From a checkpoint of a small audio frame classifier.
Model: 7.22M parameters, mfcc input, arch convnext, norm rmsnorm, activation gelu, width 384.
Rows from block 2 of a small audio frame classifier, named by matrix and row number. Rows with one number belong to one neuron. Each number is 500 + 50 x the weight over its row's rms, rounded and kept within 0 to 999. All counts start at 0. Numbers have three digits each. After the name is the row's rms in percent of the matrix's.
Before each neuron's rows are labels from the 100 clips, of 14976, where the neuron reaches its highest value: "loudest band" is the band of the loudest frequency at the time of the peak. Only what is clearly more common there than usual is listed. The data: synthesized solo parts of chorales (CocoChorales).
# fc1: MLP up (model.blocks.2.mlp.fc1.weight, 1536x384), inputs 288-383
# fc2: MLP down (model.blocks.2.mlp.fc2.weight, 384x1536, transposed), outputs 288-383

loudest band: 500 to 1000 Hz
fc1.5 105:508553484500509624525535590522539506438549533632582489590480553448540561550480393512489550565519493551409491418468523586470501507569534500490488517536535442443513503539458483493498492512458447487487476473488597471489559474499582406588576424519599497499498454497566449482512524418475556483
fc2.5 104:501439468534580606477508558565566447535486459507485430573474562581396505530498474469467522517513491534527546461532483576555455532484476386546488579545545555518463413457454576542471483503550521511489517518377531515440390472546535496518422511564418543509544488508520514554443562610480506446

loudest band: 1000 to 2000 Hz
fc1.512 099:539522511466434430417417481455494548517496480550485505501543490410471536444589479490598374407535486538489563459489528543495475549488456535491460574507502525450469360395450523525505543561441455589482539538454466441581548531596454485554480486478476489506549444469553507524425531413516549508
fc2.512 101:506489506491516509421463505518425469462448547434512493517483483477424550476577641419422552519596474427510472558507506371537481443483506464528515513493527510516515550465386485462511438454495494370549497482543571463545496444466477500549486483466473523439528473495531503521480520455438417650

loudest band: 2000 to 4000 Hz
fc1.378 104:499502549510470502576587520502514519480486557558520484490483482510453501506410426489467472493549524525506474551556556380545602521571504571486556507462491520536353490435499441522569526466466455467487511487515606464471572513448532502529509498512510546447523556522492449396397447580390489445
fc2.378 107:526542453500472453381511508596514522461482427452466472470445387512480540540508549530466425609446525564473546553531511572543497526555537459475521555481502463492481550537535521513468463517625500442597506471548425435453622484572547483441460565491451493500450518528550554474525545490458396493

loudest band: 500 to 1000 Hz; 1000 to 2000 Hz
fc1.114 101:559520443524463471434510579488462439425445521523495492649517510517556506458457605532498613521439464567548465526567516597559446538532442470495511408561514491519575504455421433462459573487485596550463532501543499495461570496465470553503508521520476502539555530492461476494575516479491489510
fc2.114 100:519407458518496484483473469529404560452442481511366495489494578504480517579557541438544450479422437485441481514507535389484469521514353521475474469490366454584488461499495517513475459561500454412468517567459466550514476583448527507473516533419464479484480551416490439476551493459579508441

loudest band: 250 to 500 Hz
fc1.257 090:533461496548458496526450468498513475479563449412481445497565448496533496576513519509511429428480601466507436432606520496505495525493530477498531552514405610460537398581488588525472537442529530596528512299518461518388524572472503474596389538427494459440483455488562515569503502463516554626
fc2.257 089:521547452516566440553515509533480590490512535482581557458561529523468484535481458415491534474524498520470547550474531486534547493529481476549534550529501549614532511522443542538552431476591461385537451504518573585421505411549450379495533460524475529578504565456516480518448461428461558660

loudest band: 500 to 1000 Hz
fc1.371 093:521482463463404488547537417423534553567477525590457468538468493573446563490494516416511482497516524442468520579412481393486458485475463472435647402515577511481406431443561477469459467581562520502468486478532545491500447542527399573537447508554484496522528478440597557444521438510473483480
fc2.371 091:654521573492487443447528421563513487469443495475591448534510513508513498397518487472469410527536384511547476476474449519558418460445517504588478539544474526493497467498507464542440414369462480424495639379541467488544498430489443508526589491479532516585482542474407509514521593537403449558

loudest band: 250 to 500 Hz
fc1.553 098:496488584500496540467504524508476551528547526466527549516523542486504500508498533466532393511438425444503525488582509559455526550490485440483516495463464386572495522450484501482525492493589409485423494470560473499619469463500474437463576483493473490537544483477387475487493541520467511514
fc2.553 089:442497530548615510567491568420472557473473439480443536532446429497532507517467553523560582390540533489440550476486401487510426488504523519549472527512487543493480495516480519459456423523527496497518552526520431539445490641466544511452547496572516504475455457523501498454532501443546391488

loudest band: 1000 to 2000 Hz
fc1.295 102:532488438491498449485436486516518565520360517465435593508494482514450442515469547509525508431569510567397485475440481549399486403500543587512435471547576576497435525466450596480442481513474493532624466524479626628396473444550551526630468583525517588511427501487493440561430601424558480511
fc2.295 103:436484449498574517446522540527354516469431457413508491442431528540518521496478517570557496515523486531400497487481520557429570523400499476526503455541455500570588557547460494438463448455507513493459509550488442465462504485506567538473452450519527581557452563526603497533400475586413540569

loudest band: 1000 to 2000 Hz
fc1.396 097:437429482464471477514551536429441533564438455504431476360491598533455540575484624486488539548439584578479522470479520553431473483519451491490551491553454539531395456426451502452506446465542394553441559429448329497586541458496477524584502539565523497468461452467635624494499436546502623426
fc2.396 091:495583509545477478489461500450431494484505468472625491507546453577449503550507554552443463415524451474469563562454463461475527473465525557468498582450549617537410496614542564495449521503544521414524485562443516517557473473481399415542565543476658504473486479525547486509455501486433474482

loudest band: 250 to 500 Hz
fc1.164 099:506507473471472506457515434513470515578454563436548504453545548471563565504504456557491530498601577422478464492528493403447425518496544511453477429538440591541525468507480596469562464526491602536523510453471535541362430479573477449549532476552475540507449558572552450475567433572434495564
fc2.164 098:418510593490578481530469593583530482533494403545515588463544530527522517542447493543575541605573439547530535558381558561522477504553527487545459495480461564528504552474517542486565463549572473567548527545575512518462423436429555442441511517516544448541410472577566459474465484529388444500

loudest band: 500 to 1000 Hz
fc1.4 102:523476588535472471549420459481480447532419602530514540587504605535436472480496523530479570588500452497532508474585465590583369517461476497589450411518533569450500538525520519515448525376398510444487526432515540568514529501527509506470533470495438424435497458533454448479580475398497448592
fc2.4 100:577438550429526485529467542483561470488479563490513518456455463527525476482486592536460563508451552561565656594352488505504579506456528566551570473469438540587529536517502509524512572517469415436538531537581484509521532565550415545380535547563499469484497527443490508556518529503521556495

loudest band: 1000 to 2000 Hz
fc1.765 104:502502470510587504493449461450431442491462552496464444559484455495525556553509576517406487473544544521538493492544448502502520496517489464450502446474498535505434573513458480580518501530463425449474544502520448446584537480486498436446508487489382553486509565505527443448579495429465428410
fc2.765 107:485536490487506424480545600476523444576521537531544483522612479527483500469510563447502439470474542506529494492456480520489553407589543578527473547589463490538479472500546547402453440462536571501561550535525518524498483538407547481458438542471455601519489520476602408557607555460539483515

loudest band: 1000 to 2000 Hz
fc1.167 092:553509433523514519431451479444580500569525514538453441512504507589445536491597532439579538437539510443585438567516504458471515497535421498490543399557578481517513462455450509444548517475625491551489544517504486452512558517460412493561444581465392497523533549507618468478464353523452495499
fc2.167 086:523579473539552493523507441557426481499539490546481474504500520553542606500494445520581454530531422498555489495426599450562516489521432435577542504378532396555481534571518514446451390412459424418542468525538494488585556474479491470509588497494495596555500585491557595550464523444459504639

loudest band: 1000 to 2000 Hz
fc1.139 105:477527466511550498468476563480460504518473441600429473518498536589493524444516585562483481469517526597585565535510528444461431533518496512545504491466447573506454569483471375583460464460448381454482506416484543525520549508510452511524522513472414457523460514493559536445554579382526562523
fc2.139 104:394531528478500469450554544510494533510538458453559457470520473489459551521541533493531515433421499442485466553491512484475461472547563570508492495488469440492461479418539502453479527460467532551528521506551498555466415569390561542472411495569454503500509512511545423544689546425516533551

loudest band: 500 to 1000 Hz
fc1.694 109:576458419543498510475458639481493493482499479472513507634537553515513545512470551487581573555483505635542484585444570572510552473521462445503552469495393488512577532459528491462446543568550480571591523449525420496517468441442485516477461450584502553474518483478451495633551452580558446467
fc2.694 112:457454456528528364519453401460507548434452526502381490604468524572470516524548549548478591539502479493570540562518510474517476467422419494491527450498447495502529493461499498493543435522541497515471461492469521450479444440560467487480521515512610452392470542495418397513431516560423488453

loudest band: 500 to 1000 Hz
fc1.271 102:456485512447509465500400486485491509424544557554571497456552461439458517497504416490495432520505522486454553474346462545407526440485481478466517425428516582510466489483465484492480475570585601503410535421497478511484518505520598517525536493508512518481437471498508467494451570551467448512
fc2.271 098:542471462484562506478502528458486516476502406493545569582517503481454585519510420516526512529451558529452501437452413556498485548486556463414552511496493489450524481497566451483491468379516526463468486495496453552529455482549549497500553529573520455497508505500549527582561557453432463436

loudest band: 1000 to 2000 Hz
fc1.562 102:487533427409496481528487504460500532529418585447511466524601498484500519501481499618536507459484462539469419546506501418520536486502487596516541418465420507527569487499526494529409463476499479479483483524561431456509513524442483468549413501531470522490512577498510448440417476565381425521
fc2.562 103:455552480490509449509511534523524544603468564473517554445544534522484500461446550472396514546511435508542517560509503536445416397392527443568538489495452488541525566505551457426455420476524504374505523483510394534512522519453603409475453483395623568533488538471458519474494502502448517561

loudest band: 250 to 500 Hz
fc1.456 098:486549552451492457454467573465372426455454542529417464463478462574626468495523497542495525504469564509423443516436535561532432387489555534528531398542468536512481546516468403473609505466499482468421518490495494431584492552509444418427656553549506449529439544476509438564544519559506535514
fc2.456 103:380480502512482437503554506487510438614514596536522536501455492490549518552529476471475476529449532551352424435525548619482463436466537595570506506540460506554535483553582637469371428493504492580547485422484457432479500479504501516512552527441558457474493467563495537552533395514453359466

loudest band: 1000 to 2000 Hz
fc1.653 097:489449402542431486562452519484523414579560547578504418436432423440609437518546600558502526477528529459395612535459479486411458456552440561428476419611532597521532475510548582492555598537496466542497488506401492599536492557511516392562426517600591416472461500575573460572553535436424525541
fc2.653 096:489592464526421554379529569499478501494469461521518572513446554503517481604579524507599570610428441559456505526449519505517481484634496537428548534527485452481498510468492491459404473494513488475474577469581508520430578514499474453552436471521576530528424517550513480466538504587425565569

loudest band: 500 to 1000 Hz
fc1.202 101:375542434427457567514536543561578493492531506487503437387576466513484462493504353530395559524490505477473479465517523466511502441449534567532423535468517492466467457534506477510475520550436523437413476481464536427474492535455507510528455561496527555531505495502544501429587418506579467502
fc2.202 097:500520475513499437514483437470508552490477510545529560496503480550487490506493448504475423570567432528525516468589562546504547543464542415465521553518446483543546549444467517502507531502484458471498553508459503549564463499488571487464537418510548588473440526550456494539490444467532502553

loudest band: 500 to 1000 Hz
fc1.242 098:508456454481511461466503460406509514550566530420595546464428497519460480460488470474471444571480529510454536441520496553564518468529515401510530548479401424528508507515551447426473491496516415502567474622536462472547539558473405514438511504417510464444560505491488608542437492473485484511
fc2.242 100:456553465486514566455466495421490461477427544479507494493577542440442530520466580553544526548479509554451523541525458392452570568452574500532515472445417494528472567515534536444464422446515538456471487549526506503444505491545444481542492362496349474584572527507621498552458474516489448542

loudest band: 1000 to 2000 Hz
fc1.752 104:532458569415518464563561575501486463406435511454656518492495491405393453439525469502485482440495540523397469484512516433514528496427559522567613466455464535563418468545442521536578548533506478513458509480515500496575508546564533539536533484454460417486548604530504505483459475498540482448
fc2.752 112:530508481507477585560500515519517540522550495491483572447508486632541564554486515603611544485593495484563475448506553486457360408486553531471510479533502473471461477464527470463516432511557513425423451560484493435530475387497521509589442464471494529391456530571529525519508470410470524481

loudest band: 250 to 500 Hz
fc1.585 103:542488522433574498514548374427542433505482536504468489386554512564555491539495424474482417568364513480459542491471492596448461502484445523490562491459464599439350443489548443567498463508582432408486461520564451487498511538453563501450508557487493502511534520510415516435515494511514424478
fc2.585 099:523589509467452467485543447517541530505519458443517463474470536452448550528516507432487467494512556578470489630430475488554546514535498397607479514542506511554494501518512481489517412473504491432529491465436456480513543509537664548523489454461452391539525557518602525513491599550419464534

loudest band: 1000 to 2000 Hz
fc1.460 098:468403473494529467514466423455456498483425529525432495447513569527518465478470542481447433553475586562509554475445448486529465443541515494510479564520617423470497494477495512533559543490491515527443516438469453449589530443558409499425587568586500440448467451475566535429467417543433564495
fc2.460 104:476424459455462518483428445503539539500524472531424408519557502578460491548517479468522497464439443521560562501454471425445539454476466501457576424549491538498462495501421554575508446392499487434526503516553534511520475454457555578505474546432549456477388444480477534584500495484429477450

loudest band: 1000 to 2000 Hz
fc1.500 105:492427511525500415516511450569441527628423523375475483492592523455503537461563493512656527552503494524555505596475496551477574458595496468474598494431534561509441429483447529513538561521522544495505500481485401439518527522513525562551423538510480451382493529500523430478471452508441519476
fc2.500 109:488518513520493461496570509515450527564420461507473484502560451530393510456481579425374529488501500530446445518507433609485432413454509454423525532441440475534525593474492528508435447455493510492538494514448462474551506517437558545493476505524486473409495558464495467442524523547470442463

loudest band: 500 to 1000 Hz
fc1.218 098:460409500583419504515543496449511564537648501545483545499471530509444474447544528440533561540468489491459398543406480517573505491473471510469540598521534587533513473524451413587514533475391496461422545574449563440428552483447496489532502456480522480479525429574546519562526569492457527481
fc2.218 093:512469541506607486468471458462534503499467550565518411523510395540496579543560483480556448578553489521502522551453564545433506532473573476527646563577541477477482430528560421485409450384465549480494417465566420510494499567440465526467490491544559427388541482530501445521516617444479405512

loudest band: 500 to 1000 Hz
fc1.143 097:487441490548507520534435471469474503465495505614536491532517478607396427499456482462420554570478499400465462478505512656501547471484466533519399456562545591537569493555539414576484514523485476458576471441492519485445466454502474481532473448448513425411479530489564502522500529449502475488
fc2.143 102:493469515471572487487524484466462588502490585557498530439418545531526486578594555514514488490438511478511528594515578556477495503504500460479499509539491584553496458436391531487465470405498478527436443511482529522493394487572470513446587451500468466478472415508556539533437594511522559460

loudest band: 500 to 1000 Hz
fc1.503 093:562464520522383525554514555436538569503601528447573484602487487441444477379519455456450533527503410479534540497537572430504620475504503481513500542514489491530429549504520498477442464449557429468504436468504411518546516559431472455502492495572436572585508539458427473583512567463486492552
fc2.503 077:454465526539479510441514472500498536470454515463501432437469550503564558490544491568508635491476546497635554437538512620471561440450451481305468468556524517558524545521489458541485579520455520524528414522558548437463472516557466354544589474577421437485517415517440504433429459548541536452

loudest band: 1000 to 2000 Hz
fc1.285 101:492557359559518506509475570532386520529443562611393399506452543474469466529446561489494498539628560469540524530465466525371526491485469457605484558515494555464535437524391465500529472552449468393539528438491463440500376514535556462537524473489436514499513531528430401471595442514542447376
fc2.285 099:487389507523411505465489507512545564465537472510549567473575449564462487563485512547481537382502528525475432433581488546492579472443406470426472452541454499436487473493581434462518467540479621449510498498584472504519479590517419527481446434547501395491486422588450574434506574482473542572

loudest band: 1000 to 2000 Hz
fc1.258 105:404474427602505482499530516499490538536505410475562569476488503448430574507539508503417487442482540550381497475502502522586520510504485415619579576497532474538539493566408575559427592546567509488526511518502532503387545453524527446531465507539509539518455459479532582391563468567369532415
fc2.258 109:575428510376440545428497442600550542492538497402490478614466416468426531393478562547431472519470417372444441536457484548498461517605606485523559535470542461556557446470533606529445469503495488429465482552422482558497384452499426429420528564457456496527444475525510527497482392538481389432

loudest band: 500 to 1000 Hz
fc1.682 095:536551476553555577465493508459549527470434507456455450523537525550592516543401484553557508577598550531529604562549513546544480517538573362481535492498429500546512503493462469527445524461446488516473537495551486500477470535515456500504589467522459444441524421539539519518492535510546506454
fc2.682 091:409562553510547452459523511539399582450454555508393414483499593556492459546578491481480543480509441513495478481440415440495483457486400551534459621503430488521495568415451551513510478557546501475510487522445492510442503529457432433497539539492522430463531474436510462485606583601438447414

loudest band: 1000 to 2000 Hz
fc1.644 100:464466556447581515543455454484386575535504460471508561559551462509321530446514516580492570466403507446474434512522603432524516507419541499544546528454475514523538497467480563464523487518522483410519516562553474452494485524526556317544524502529523453498510440561469439459532583467443445485
fc2.644 104:464583528498542388577512525552502512402463558486547359438507487507561577533498525456566518596544552475456466531476468526506527421456494497548555488488480531586486560506517481472427565509445550510542596438504582478514441515560398429456498464541566585537500530447531412506549585535518501516

loudest band: 500 to 1000 Hz
fc1.89 103:637519505514479477530553661478510468463461581493515505511467503495534442482477565402520573556477475563557582559405549550485479460443533599496475554539469573500543521495600443550503559536551470593553455471391486510441542492493503461512485493547529497517562465501468522512548540481524551508
fc2.89 102:337381441521433508512517431482479544499456534581411451466448475474501519480490488515493526510469457547370486488527542525542509426470458597496497463492545504615525473505526528478499435489594574455503517428447548486452427498496480598564527499495538502436443537550485499553495401466414404470

loudest band: 500 to 1000 Hz
fc1.213 099:420452562492551596508499515498499416516524504475560454496538496464517604436521536502523572487516482524565444463409512566537411493586507564530383472568428555426485523429496526534497509488482593574505444540392475492452476517548426539429492517548596486564516482460523510476618553512469573513
fc2.213 105:442516505467439498564515509532530530480473557490567569454545499557553538451574491529384634351497501555582526462502554470505482456533395453428414459552552593539488458550423513505590428503549536524544465477412493421486476529480487532542457496506473446499470518573483574467525560422409494456