Weights of a small audio frame classifier: trained on synthesized solo parts of chorales (CocoChorales).
Rows from block 2 of a small audio frame classifier, named by matrix and row number. Rows with one number belong to one neuron. Each number is 200 + 30 x the weight over its row's rms, rounded and kept within 0 to 999. All counts start at 0.
Before each neuron's rows are labels from the 100 clips, of 14976, where the neuron reaches its highest value: "lies over" is the class under the peak; "top examples" is what is common among them. Only what is clearly more common there than usual is listed. The data: synthesized solo parts of chorales (CocoChorales).
# fc1: MLP up (model.blocks.2.mlp.fc1.weight, 1536x384), inputs 192-287
# fc2: MLP down (model.blocks.2.mlp.fc2.weight, 384x1536, transposed), outputs 192-287

lies over: D5
top examples: note D5; note A3; cello; note G#3
fc1.330,193,214,247,187,268,196,181,195,171,184,183,172,195,218,241,197,193,193,197,230,256,183,203,198,230,206,213,173,211,194,213,213,182,216,235,221,235,219,234,183,208,193,177,206,255,211,232,156,204,234,165,214,157,219,230,216,229,194,188,246,260,223,226,200,226,167,177,207,192,265,202,180,195,232,260,183,174,211,179,173,188,179,200,227,259,127,178,222,220,170,167,147,192,258,165,213
fc2.330,234,182,148,226,218,180,222,186,136,231,188,254,174,185,252,186,217,221,264,247,189,185,182,222,153,220,204,170,186,248,183,239,216,234,177,186,216,247,188,230,182,219,172,183,215,171,212,178,236,173,246,204,210,187,167,208,182,229,233,167,256,253,212,191,194,174,185,178,210,137,226,179,199,204,175,206,222,212,187,181,204,224,230,176,200,180,213,209,225,222,195,201,238,238,231,201

lies over: A#4; A#3
top examples: note A#4; note C5; note A#3; cello
fc1.68,229,177,193,161,202,217,203,242,184,154,141,162,219,170,211,197,263,181,222,162,221,250,210,224,209,224,207,200,191,115,207,241,234,209,296,173,224,218,208,216,209,227,184,219,201,150,220,145,244,219,209,252,205,207,207,245,192,142,206,188,188,176,201,169,211,221,194,205,207,181,173,183,170,175,193,191,164,244,216,234,210,215,197,259,187,173,196,198,216,162,183,155,205,131,188,186
fc2.68,163,201,173,236,187,160,220,212,196,213,151,198,241,183,197,155,214,210,218,211,213,191,180,184,173,146,249,244,244,185,165,223,176,217,195,176,192,202,166,250,218,177,204,227,163,197,177,181,169,218,194,223,175,179,255,195,146,187,219,187,224,219,179,131,185,216,157,154,195,170,211,174,209,187,192,218,165,231,209,190,202,183,217,203,313,216,176,215,193,193,210,216,219,195,209,140

lies over: G5
top examples: note G5
fc1.568,210,167,187,152,209,235,190,157,210,205,170,157,174,180,243,196,192,228,208,160,231,210,210,153,227,187,219,208,217,242,178,197,155,216,238,226,146,202,204,213,252,195,220,203,116,215,251,217,227,198,248,170,189,170,175,180,189,201,228,216,205,213,136,225,230,153,154,183,235,190,196,183,228,149,232,204,200,179,162,173,163,232,247,169,171,231,255,240,202,207,188,246,229,216,186,201
fc2.568,222,212,224,212,201,223,266,179,197,186,190,264,177,234,238,181,198,204,196,215,145,153,170,173,165,230,220,216,206,213,219,201,162,218,212,253,209,209,211,222,222,195,228,190,151,211,201,169,182,241,244,172,195,151,183,199,200,191,181,175,218,211,181,185,213,228,219,188,225,185,169,156,212,226,187,182,187,201,234,215,206,232,182,214,238,204,197,258,172,220,204,214,230,188,173,223

lies over: G5
top examples: note G5; note F5; trumpet
fc1.429,263,144,234,209,181,195,168,197,186,210,205,240,204,130,244,261,259,236,173,223,179,204,222,260,209,247,180,217,219,186,147,177,199,207,236,274,154,165,194,197,180,205,136,202,140,209,169,156,162,176,232,247,155,209,179,218,213,194,178,230,220,166,181,184,192,221,231,179,166,241,220,180,202,164,164,191,236,168,221,141,194,209,225,196,145,220,183,168,196,195,193,198,159,224,182,214
fc2.429,197,166,220,187,209,212,205,181,185,220,223,211,198,171,192,200,203,198,175,199,217,201,176,174,223,236,205,204,204,197,219,227,182,160,143,234,236,224,173,159,137,246,214,237,172,186,127,249,221,231,168,196,227,157,167,172,224,163,195,185,212,241,212,165,224,192,199,171,184,211,211,227,219,226,182,262,203,165,195,194,232,171,235,202,178,226,217,223,233,250,175,213,166,170,213,206

lies over: G5
top examples: note G5; note A5; instrument: violin; note F5
fc1.653,154,274,154,176,223,223,192,221,214,228,245,156,147,267,212,177,197,202,172,207,178,192,196,197,178,137,182,174,240,182,182,211,179,194,160,180,242,204,159,213,174,221,182,258,162,233,199,199,270,246,218,224,217,181,209,233,213,162,235,226,218,227,175,191,185,196,201,223,215,188,207,218,224,184,203,157,180,156,180,203,232,200,227,236,189,187,146,186,214,200,131,174,140,206,206,177
fc2.653,225,236,201,164,165,183,219,214,170,224,202,210,207,226,211,227,151,245,269,208,197,184,77,188,253,216,259,244,179,195,193,188,180,202,204,213,244,189,179,168,202,222,207,259,232,193,240,151,187,189,176,211,214,197,209,217,170,200,150,264,187,205,220,201,212,200,213,178,198,212,210,164,167,163,201,219,218,239,147,200,210,187,197,217,102,202,175,139,137,194,226,197,189,157,187,226

lies over: G5
top examples: note G5; trumpet
fc1.181,212,236,207,190,200,211,224,187,183,206,194,207,170,211,175,177,184,218,207,171,197,121,223,220,198,193,171,236,262,177,192,234,172,229,212,221,193,146,222,197,222,213,191,213,214,169,203,204,211,204,213,166,193,171,171,159,146,164,191,212,206,203,204,210,182,168,201,182,182,206,200,208,159,163,214,172,209,163,224,215,170,180,185,218,181,230,253,197,224,150,166,132,200,201,125,144
fc2.181,163,208,192,207,228,172,210,215,195,187,226,224,185,229,223,210,194,196,228,214,172,195,281,201,167,208,226,173,170,190,228,236,184,225,198,191,158,167,242,163,191,232,161,238,176,242,196,188,155,181,170,154,185,159,226,187,191,199,214,216,200,228,154,267,219,216,209,207,181,156,218,144,195,175,217,218,172,235,166,194,146,196,238,225,146,171,192,192,200,251,236,216,177,212,247,241

lies over: silence
top examples: tuba; note A#3; note B3
fc1.144,253,207,196,172,139,189,202,196,227,175,232,155,237,145,148,196,221,160,201,156,224,177,220,191,256,282,189,213,156,234,260,128,227,174,156,172,198,177,137,170,169,225,150,188,185,214,194,218,165,227,199,234,181,186,195,169,222,175,200,179,197,169,180,179,222,238,191,196,163,206,226,214,237,210,211,142,185,249,178,198,192,191,181,198,225,199,228,189,197,211,191,272,175,214,215,210
fc2.144,191,212,218,230,191,200,185,110,260,287,197,134,247,189,232,181,218,213,177,188,214,192,195,187,206,170,210,185,154,195,205,194,223,206,279,229,237,168,210,206,234,217,224,157,206,227,208,226,152,248,170,265,198,196,184,188,178,248,128,232,175,170,184,190,225,151,164,165,207,218,199,234,209,193,245,228,207,188,223,220,220,181,129,229,195,169,179,178,162,172,251,227,175,178,189,181

lies over: silence
top examples: clarinet; note F4; note D#4; note E4
fc1.252,171,196,167,209,168,180,217,197,197,188,232,203,204,204,213,167,180,245,176,198,202,210,245,187,235,123,140,186,202,166,212,247,190,201,194,183,218,196,200,153,193,234,258,210,232,227,137,185,223,204,190,205,225,179,212,211,188,198,198,173,203,215,247,174,207,194,195,200,211,239,174,217,168,191,179,189,183,272,222,193,223,195,237,215,188,233,266,160,192,195,136,227,200,216,170,145
fc2.252,217,193,198,217,173,181,249,229,192,223,198,154,248,177,215,185,179,129,236,192,181,165,236,151,189,212,229,164,221,222,178,204,266,207,158,131,209,232,233,162,144,183,232,169,177,183,213,204,214,126,236,228,232,207,208,159,228,161,188,150,249,148,238,208,190,192,209,167,122,202,224,174,183,201,158,192,206,184,207,170,191,157,182,177,233,181,201,229,200,177,209,186,183,220,170,210

lies over: G5
top examples: note G5; flute; note F5; trumpet
fc1.4,198,178,230,243,212,170,174,244,229,169,209,171,201,186,184,201,241,217,203,223,143,172,209,203,245,212,228,204,199,219,190,235,175,207,243,183,153,232,189,240,222,192,171,222,185,258,199,191,189,255,167,198,218,212,205,187,170,158,274,242,224,162,200,222,195,206,204,180,189,221,189,182,163,181,213,181,191,225,215,212,215,209,209,228,151,194,197,141,209,215,204,202,136,116,249,263
fc2.4,190,200,184,161,251,212,216,183,200,241,228,233,182,190,208,226,194,240,227,167,168,228,225,195,193,199,222,208,177,173,142,170,237,215,180,231,181,229,209,209,232,220,193,219,212,160,195,220,217,187,197,169,227,166,140,175,178,169,246,187,244,198,184,236,201,286,176,167,252,252,252,175,181,209,229,241,179,221,216,174,186,164,212,233,168,224,158,131,162,177,207,195,167,183,198,148

lies over: A#4
top examples: note A#4; horn; note C5
fc1.382,173,231,124,238,179,184,186,229,209,197,190,213,196,157,205,233,227,168,188,238,197,240,190,191,179,177,175,213,203,237,222,185,195,195,207,159,212,224,209,239,217,172,207,257,200,199,295,190,233,205,185,222,206,191,214,240,174,197,178,214,143,206,182,217,194,215,199,199,188,172,313,202,168,217,177,194,187,187,221,209,131,198,186,196,194,219,203,196,248,204,203,218,195,217,169,191
fc2.382,217,210,199,158,230,148,140,241,233,193,181,252,221,198,174,199,213,200,211,147,239,243,222,182,215,155,198,253,190,142,198,196,195,222,214,169,217,227,213,183,238,207,219,136,175,203,221,167,152,190,190,222,206,223,231,184,180,168,182,175,221,156,184,143,139,147,238,179,238,198,220,195,207,242,230,254,151,119,195,160,157,201,179,190,178,202,167,199,203,236,214,225,203,203,187,186

lies over: G5
top examples: note G5; trumpet; flute; note F5
fc1.88,217,128,186,208,265,201,177,220,241,233,166,163,160,207,199,242,157,169,169,190,216,222,220,216,217,165,212,178,214,165,188,251,165,211,210,186,223,173,239,193,210,250,219,171,184,199,168,186,156,183,183,220,241,198,207,183,231,232,186,221,242,177,212,164,251,197,190,218,197,165,188,179,165,213,211,173,184,248,162,173,206,170,178,189,142,190,239,166,188,190,254,182,183,233,230,170
fc2.88,166,190,237,272,200,174,211,257,171,250,128,216,209,194,217,177,135,229,208,196,201,193,233,183,163,255,176,247,200,200,162,227,265,166,152,170,201,203,169,173,202,182,200,229,191,245,200,250,206,192,221,185,177,200,144,218,190,204,214,168,202,158,298,214,207,164,161,204,200,200,208,211,205,224,207,239,207,202,211,195,210,149,204,210,146,216,201,217,256,177,179,248,214,226,162,208

lies over: A#4
top examples: note A#4; note G#4; clarinet
fc1.730,277,232,132,213,217,226,171,239,202,155,160,208,221,246,184,202,216,227,204,201,205,193,225,218,197,215,224,160,215,174,189,211,196,259,303,221,203,194,203,207,251,200,210,216,201,180,212,223,208,198,187,249,158,218,230,249,211,170,198,235,243,196,212,198,161,166,188,204,235,197,133,196,160,177,210,200,187,159,180,162,215,183,157,198,161,206,187,181,200,182,234,196,234,192,210,198
fc2.730,171,184,158,164,182,205,191,184,285,215,192,222,231,195,191,177,181,185,203,167,204,229,165,231,176,154,196,196,204,190,171,178,185,238,264,222,212,188,226,217,252,216,205,187,171,213,154,182,205,202,219,189,141,203,235,192,230,181,203,214,211,205,189,161,212,159,146,106,217,193,221,202,208,215,195,186,193,201,184,187,149,174,167,223,255,165,184,200,237,190,148,193,212,199,229,134

lies over: G5
top examples: note G5; note F5; trumpet
fc1.728,224,182,249,219,180,200,175,178,147,165,197,218,197,245,206,186,175,146,212,233,185,194,194,172,198,120,209,191,213,218,286,188,206,175,237,183,250,208,209,176,223,189,193,129,176,203,216,175,181,237,164,171,168,198,195,178,167,199,237,221,183,209,174,221,185,225,216,231,239,193,127,201,195,229,215,230,153,183,198,192,153,184,160,261,183,265,236,178,188,194,181,160,158,240,182,274
fc2.728,220,218,291,177,161,192,218,216,199,237,229,184,172,213,213,186,220,229,149,223,177,231,208,196,146,205,169,233,205,163,266,213,211,214,228,214,190,194,187,169,215,232,185,186,183,185,178,224,173,213,180,231,150,212,185,184,146,202,220,259,273,223,193,189,173,216,144,213,201,186,238,221,195,145,149,238,220,188,186,210,215,187,189,185,167,173,182,152,165,216,192,207,209,143,236,191

lies over: D5; A5
top examples: note D5; note E5; flute; note A5
fc1.628,146,217,172,180,191,221,138,229,217,180,187,165,163,163,185,164,162,217,177,223,213,189,195,217,191,171,212,186,228,163,184,199,217,208,245,172,169,215,184,195,239,162,167,211,213,198,189,193,183,194,229,227,177,179,189,208,125,196,205,186,163,197,175,212,221,226,163,209,230,236,196,197,227,208,177,183,187,218,219,189,168,231,243,222,235,200,181,198,239,255,173,151,191,241,222,162
fc2.628,179,199,186,240,191,261,179,226,186,204,262,192,253,189,143,171,202,208,243,175,183,175,186,176,192,199,234,193,186,179,182,171,229,197,140,198,192,247,278,210,210,161,174,195,208,275,158,207,213,232,217,187,166,210,200,199,239,207,184,131,208,177,239,177,221,214,209,218,245,200,201,174,217,195,233,170,229,198,187,159,233,242,200,200,211,201,164,164,177,225,176,202,198,195,234,198